config.toml
model = "image diffusion model"
dataset = "regions of photos with short descriptions (Visual Genome)"
train_examples = 203450
image_size = 48
horizontal_flip = false
conditioning = "none"
arch = "unet"
objective = "v"
cond_dim = 256
norm = "groupnorm"
activation = "gelu"
weight_standardization = true
pixel_unshuffle = 2
widths = [96, 192, 288]
blocks_per_level = 1
scale_shift_norm = true
attention = true
upsampling = "nearest_conv"
init = "orthogonal"
residual_init = "none"
optimizer = "muon"
muon_scale = "original"
lr = 0.01
momentum = 0.95
nesterov = true
orthogonalizer = "polar_express"
adamw_lr_other_params = 0.0012
grad_clip = 1.0
steps = 3900
batch_size = 256
epochs = 4.9
lr_schedule = "wsd_sqrt"
decay_fraction = 0.3
final_lr_fraction = 0
warmup_steps = 110
weight_decay = 0.03
adamw_weight_decay_other_params = 0.01
Rows from block 6, named by matrix and row number. Rows with one number belong to one channel. Each number is 128 + 24 x the weight over the matrix's rms, rounded and kept within 0 to 255. All counts start at 0. Numbers have three digits each.
# convs0: first 3x3 conv (model.decb.0.0.convs.0.weight, 192x384x3x3, standardized in use), inputs 56-69, a 3x3 kernel for each
# convs1: second 3x3 conv (model.decb.0.0.convs.1.weight, 192x192x3x3, standardized in use, transposed), outputs 56-69, a 3x3 kernel for each
convs0.88:118137133122115095136140123104127136100142130100126128118129126120122127125127133115125124111146114088116108120163142121146150111145154184148135204140130219165138118111104125120099114121099109136128120129112113132109156128105170142109171130103141151129128128128096103098097139081149171097135134066138145130126141135102115112142136128149155125152150118133138116147139129150142130
convs1.88:119125083127153114133102134141129148144150113143166121148145113129126127152151136119166118146125129142141147145148139164121136136105154122104137120120162141128136106106117139156138134165152105116111099145106096105121150135120166151095155143107121143141147130111119140110157130142138134141124137161135138132150127162175149151084107119098104125134116107134122119097130120117148143
convs0.89:124128105154153109148145124127113135131140171126143157093097109106096117114102103133097094146126134133137154175151111152139118154141102101124123093116116111107080098111112101132134134106127134134117134125135125146148112094113114111141106087128115124144111128166128145159087088128095138166101128157119071072127108101151142127106133144106118136118141138134139140135133163122117131
convs1.89:154122149113127134143130127141172152098124129135135120139143150097109137111102145132109113143112109137124104156142166125113143097101133149136124152173145117121152154124116110143139117097100123157098105147065120124110110121102137124129125128118126173153153161133140086120108128132127126111102119099158124149155128111134089153160133154157133140155146160137141125123143147126119146
convs0.90:129120118105144134118151132130122112110124119113107091125134144131136133126134131120126106120128119135120134129145146119149132122135132092123110117150112098129118131156154155147159140112123129145134132142144130140118118114116118111136106119140126144101123134120140131126124100086121124144120101113098084078120122117133151133103105101140122110137129116131124149116120151120125126
convs1.90:092184144116109138143154157123113117137113096109124109127125115120141136105103121136150120128136131127114131115120111108131127108125107125140121099105136105113122159110077131111157119139112102164122121136138149137112149097122139120119126149145126131122146105131131113132151135104165114098148114136166147108161115097163120108153148131114146147118161160118123125152124149160177141
convs0.91:119125112115132110116116135136126128155144129131128125138131129145135135144144138109120124124125144107116131115133134125119143120116145137138141125133131114152141143139125123123123098113112145146127136140142107113128107117119103124113125141125129128129128109126096086098115140105143154110086087069129121129102119139084099107120131133124131144112123136128130123128120127127121120
convs1.91:156142163138122053113109125121131155125152156098138165123114139155115125136119099124119126096081069121127148166158121123125109119124118178160157147132147152130106165128154168077090141141145158144125140101099114139172108133107133174154106128094140136174065074069125152106058133149159143134155119141140155144143118113090145116173169168194116182133132153133133139095090040156127089
convs0.92:132122134130128133115105113128133114141140125127130120116123111132130138142137148095119112126138118139144138136148121121142121136131131095107100104131107093092107089105108104116116108120112114132113153128115134143131131121078132111091112119112122127116125136117137135120116093060166167117169196161139126119124125123127120110123129121129111111124122104128110106116103117131124133
convs1.92:101125104141110110133132125115104128150159144131147132133097137104097120103126110103130141097106096110102126119138108107140110127140140108096118102105120116131144110126131112124132075106109076124124065112131123106136094113126106114123112126113140125123132103111121131139132113103134144115123108110116121121150158102114144123092098108109100114138112121126139153142169152106119131
convs0.93:127111129121120131125123127121119132129116128122121121123135129126130124119123128139136124127135119134131117141133122141129125139128137153149123142153119130135109137133126133132130131127126135137127129132132126126128130132143122117132108124128129125129131130131125127127130125119131126130137125131129128130134127129140129137130121132140129128140124128114121130112127143118134138
convs1.93:105173146148255058118105118127133154141121116137103099125101138069000114104106123125123122182235095156159137108106120202031123132143142145118122138147102126149123117109133141125123145125144117067120098070111108127112154150146138173150118111127126118126128180149120099107119113118100079154114135103096113142124108132132091175116123133165122079149136129138139098141179093121195111
convs0.94:120114105132125117124119113142126113127116111117109108128138134129133130118131129103105113095094108099099116139129129129122121125135134119119142134130138134131137118119127141139133141138137094096111098107117107110116098116107108122117118129120114116117114114124114106124132133127146156144117107105124112092117105098111103109130143136125130118126123119146123123153132128148130129
convs1.94:102123111116137126089114126129126134131133134141130157128137151118134139127143145126126136127112128123130136135132136107092090122095100133132140150150149133142130143155145135135148142137148156147123132129139152166187136140129111129121095120131138131127126121127104123141139143161124142141111126140134123125147111098127096112110123103113139119114128125159138132127133138134128126
convs0.95:102112112117135125124134124108109124117112114107116120136125116136133122122127133134119124134126133150138130126131141123117139116122130141113141137103132149127138112105108131123120136150134126119121125142128105121122104091130124113148126125125125122134118147150131117127120120117126142130142153129118137131131137111131128134136142140133132136124132135134131116127122124120120112
convs1.95:137140155168131114139177160102120127084116167146132112141115135144123131120139121089092108120122099134121105092109126088161092080106119101105095144136094112121123124110139153134119173157157102111100129130119104122109155147129123119106156166130097135102132141131079118115133117125110107085127161166144160143129105115140150151124137129125119138109141141107117087141135098123097110
convs0.96:119112115127118120108122142113118111169150136140134121110114119118120123138133134141142148148132145129150150136156136101099138109108128127122104116091115114115121115128134120131138154141145107099105127111117120121113136134098139120105105103108123090113135114120160113117084111073102179119095132101140137142116115133134114132126135128111142135110113131130129129120115116122133115
convs1.96:151112093205150097175106104099096091145142161149157151134108107146114129132092133156138125145091099131194164141072092115081095132114124106141125115105120128130138130094104112093072133128118138126138156127072135188114098089132120146114095129154121115124150061073158152167094134116136141150125113142130187162111121137131150177127153108107084133090127145103101112098129093134147163
convs0.97:124120136118112133116127118131134138132167143136147136131140147124127145105115141109114123125135129113131121090084091112113124125119116120094110098078095091073085099102114103116132112129129109104124126124157142138165109109144097101144077066105124129116137155131134146113126132143145143142161155153113111096133121108136118103130125131137139122117126115133147139121133145127126131
convs1.97:116119108110121099110107105167133134176172148110143125141141148149134138145144152134127134153158123147137156136123131105114129120120131173139148165131149131099121164132150141148141127131129125103140104145172142135162124104116108144140104112115101101122141126148111116136135147140090103132152126148126138119125168133118142119088091127090117145113165166116124144135138151111137130