{
  "image_size": 48,
  "arch": "unet",
  "pixel_unshuffle": 2,
  "blocks_per_level": 1,
  "scale_shift_norm": true,
  "attention": true,
  "upsampling": "nearest_conv",
  "init": "orthogonal",
  "momentum": 0.95,
  "nesterov": true,
  "adamw_lr_other_params": 0.0012,
  "batch_size": 256,
  "epochs": 4.9,
  "decay_fraction": 0.3,
  "final_lr_fraction": 0
}
Rows from block 3 of a small image diffusion model, named by matrix and row number. Rows with one number belong to one channel. Each number is 128 + 24 x the weight over its row's rms, rounded and kept within 0 to 255. All counts start at 0. After the name is the row's rms in percent of the matrix's.
Before each channel's rows are labels from the 100 images, of 14848 (inputs lightly noised), where the channel reaches its highest value: "top examples" is what is common among them; "colour at peak" is the nearest of a few named colours to the mean colour under the peak. Only what is clearly more common there than usual is listed. The data: regions of photos with short descriptions (Visual Genome).
# convs0: first 3x3 conv (model.mid.0.convs.0.weight, 288x288x3x3, standardized in use, each kernel summed), inputs 240-287
# convs1: second 3x3 conv (model.mid.0.convs.1.weight, 288x288x3x3, standardized in use, transposed, each kernel summed), outputs 240-287

top examples: text has "white"
colour at peak: white
convs0.138 091 [113 129 129 121 154 153 107 155 130 161 152 129 179 121 157  99 104 134 140 127 112 129 132 140 124  94 130 118 142 105 172 119 119  95 113 131 112 142 151 118 142 124 129 145 141 117 121 122]
convs1.138 056 [136 130  98 167 111 149 137 136 114  98 104 125 187 163 109 165 115 143 123 154 129 117 117 103 111 136 101 159 172 139 132 121 104 214 128 138 175 119 102 122 151 109 117 131 146 103  92  99]

top examples: text has "blue"
colour at peak: blue
convs0.18 101 [ 86 116 138 129 128 113 102 159 143 112 182  88  89 161  56 130 153  89 130 127 134 112 106 151  71  75 156 128 111  97 154 114 112 148 107 130  93 124 132 140 119 126 134 142 129 122 164 140]
convs1.18 045 [127 131 119 124 140 154 114 159 132 155 145 149 130  78 159 168 163 176 202 159  95 121 148 143 103 156 108 155 147 119 124 118 126 152 146 109 150 112  86 130 121 141 109 111 142 151 125 105]

top examples: text has "white"
colour at peak: white; pink
convs0.211 101 [132 124 159 136 164 120  90 101 138 122 127 158 131 128 106 171  99 129  96 100 145 130 133 120 137 169 117 148 103 103 115 131 158 139  88 120 110  90 149 145  76 149  97  95 114 117 132 189]
convs1.211 129 [116 127 128 120 105 142 127 117 114 127 173  78 160 123 161 102 162 143 121 181 125 132 144 144 135 110 112 109 107 147 140 179 111  97 153 135 149 122  92 113 125 103 102 103 128 127 126 119]

top examples: text has "white"
colour at peak: white
convs0.133 104 [ 92 118 141 105 155 138 112 110 133 103 125  79  96 119 145 129 124 115 141 113 145 120 132  94 148 109 152 128 115 100  89  98 110  90 148 126 116 148 149 148 179 145 111 122 144 159 109 149]
convs1.133 065 [115 143  81 133 173 140 116 153 129 138 126 135 151  60 142 141 115 168 121 131 153  93 110 173 130 181  73 141 148 135 155 109 145 110 137 164 138 143 116 141  73 156 142  86 126 142 117 138]

top examples: text has "white"
colour at peak: white
convs0.132 100 [ 93 133 138 109 110 136 134 138 111 158 107 148 112 142 143 131 167 150 114 122 132 150 167 110 123 174  80 132 113  95 127 136 163 153 187 124 113 169 149 133  79 143 140 115 149 134 134 106]
convs1.132 061 [153 116 140 139 141 147 135 147 127 118 124 106 115 105 129 114 119 156 136 122 129 110 137 174 149 134 170 187  88 130 129 129 149  50 121 151 137 109 142 129 101 153 116 125 156 122 119 143]

top examples: text has "blue"; text has "sky"
colour at peak: blue
convs0.144 108 [118 119 109 116  88 160 109 138 124 121 143 118 127 146 151 143 140 120 168 137 128 136 131 129 140 122 176 134  95 126  91 115 163 106  83 163 114 130 159 112 186 122 171 200 152 108 132 159]
convs1.144 056 [148 130  86 159 114 136 158 165 121 175 129 120 101  84 113 145  98 169 147  69 107 140 115 180  95 133 112  97 172 118 115 127 148 170 145 114 130 123 168 109  95 115 121 127 154 168 138 122]

top examples: text has "sky"; text has "blue"
colour at peak: blue
convs0.59 104 [114 117 122 162  99 117 140 179  83 116 114 148 129 127 146 131 200 134 151  90 116 144 125  93 111 116 101  70 101 180 164  88 104 118 103 119  96 120 110 147  89  92 174 103 108 140  94 150]
convs1.59 132 [146 172 141  86  90 129 128 117 163  97 208 159 156 162 144 108 133 106 167 149 131 103  82 138 125 124 150 153 137 122 111 167 192 132 125 122 147 133 118 147 141 153  90 161 144 130 144 100]

top examples: text has "blue"
colour at peak: cyan
convs0.183 104 [142 117  72 155 105 137 143 138  81 131  71 122 145 113 154 124 199 184 149 155 111  99 106 130 121 132 119  96 146 108 127  96  58 156 166 141 118  82 132 165  79 154 156 117 120 122 141  41]
convs1.183 117 [115 120 148 130 127 134  71 105 130 122 133 127 153 128 108 102 134 118 132 110 127 153  83 148  76  91  99 124 113 122 143 154 123 123  85  97 138 127 122 128 118 113 112 115 121 138  98 153]

top examples: text has "white"
colour at peak: white
convs0.112 095 [113 140 126 146 138 135 128 131  86 129 115 153 171  98 156  89 156 131 144 124 152 110 144 130 143 112 128 108 146  99 140 169 115 121 104 113 138 138 164  96 145 125  79 137 103 139 108 136]
convs1.112 051 [106 123  65 130 156 147 106 149 132 126 165 129  74 140 123 171 128 157 171 133 125 108 104 128 124 137  92 128 149 107 125  74 173 172 147 141 136 116 127 136 110 150 122 140 147 111 126 132]

top examples: text has "white"
colour at peak: white
convs0.96 125 [133  99  86 118 117 133  94  93 140 106 140 148 157 121 154 172 133 140 114  94 102 118 130 119 126 144 124  76 105  99 174 128 133 108 129  92 129 122 138 123 120 115 121 162 113 103 159  71]
convs1.96 156 [ 91 124 158 123  76 124 112 139 113 119 124 170 187 143 126 127 166 112 157 108 125 127 113 128 119 140  87 109 140 112 190 146 144 141 140 143 134 158 127  98 148 119 147 141 139 149 153 139]

top examples: text has "sky"
colour at peak: cyan
convs0.158 103 [102 164 162 161 150 138 149 183 127 127 115  88 163 128 165 159 191 122 185 141 139  97  68 146 120 113 121 141 107 139 143 131 145 162 152 137 123 137 149  98 146  89 135 172 115 135 131  39]
convs1.158 088 [140 123 116 139 145 132 125 145 107  72  88 176  83 104 154 153 144 131 208 108 121 132 147 102  95 119 118 120 108 102 144 128 154  99 110 147 123 135 123 145 116 149  89 146 119 165 113 126]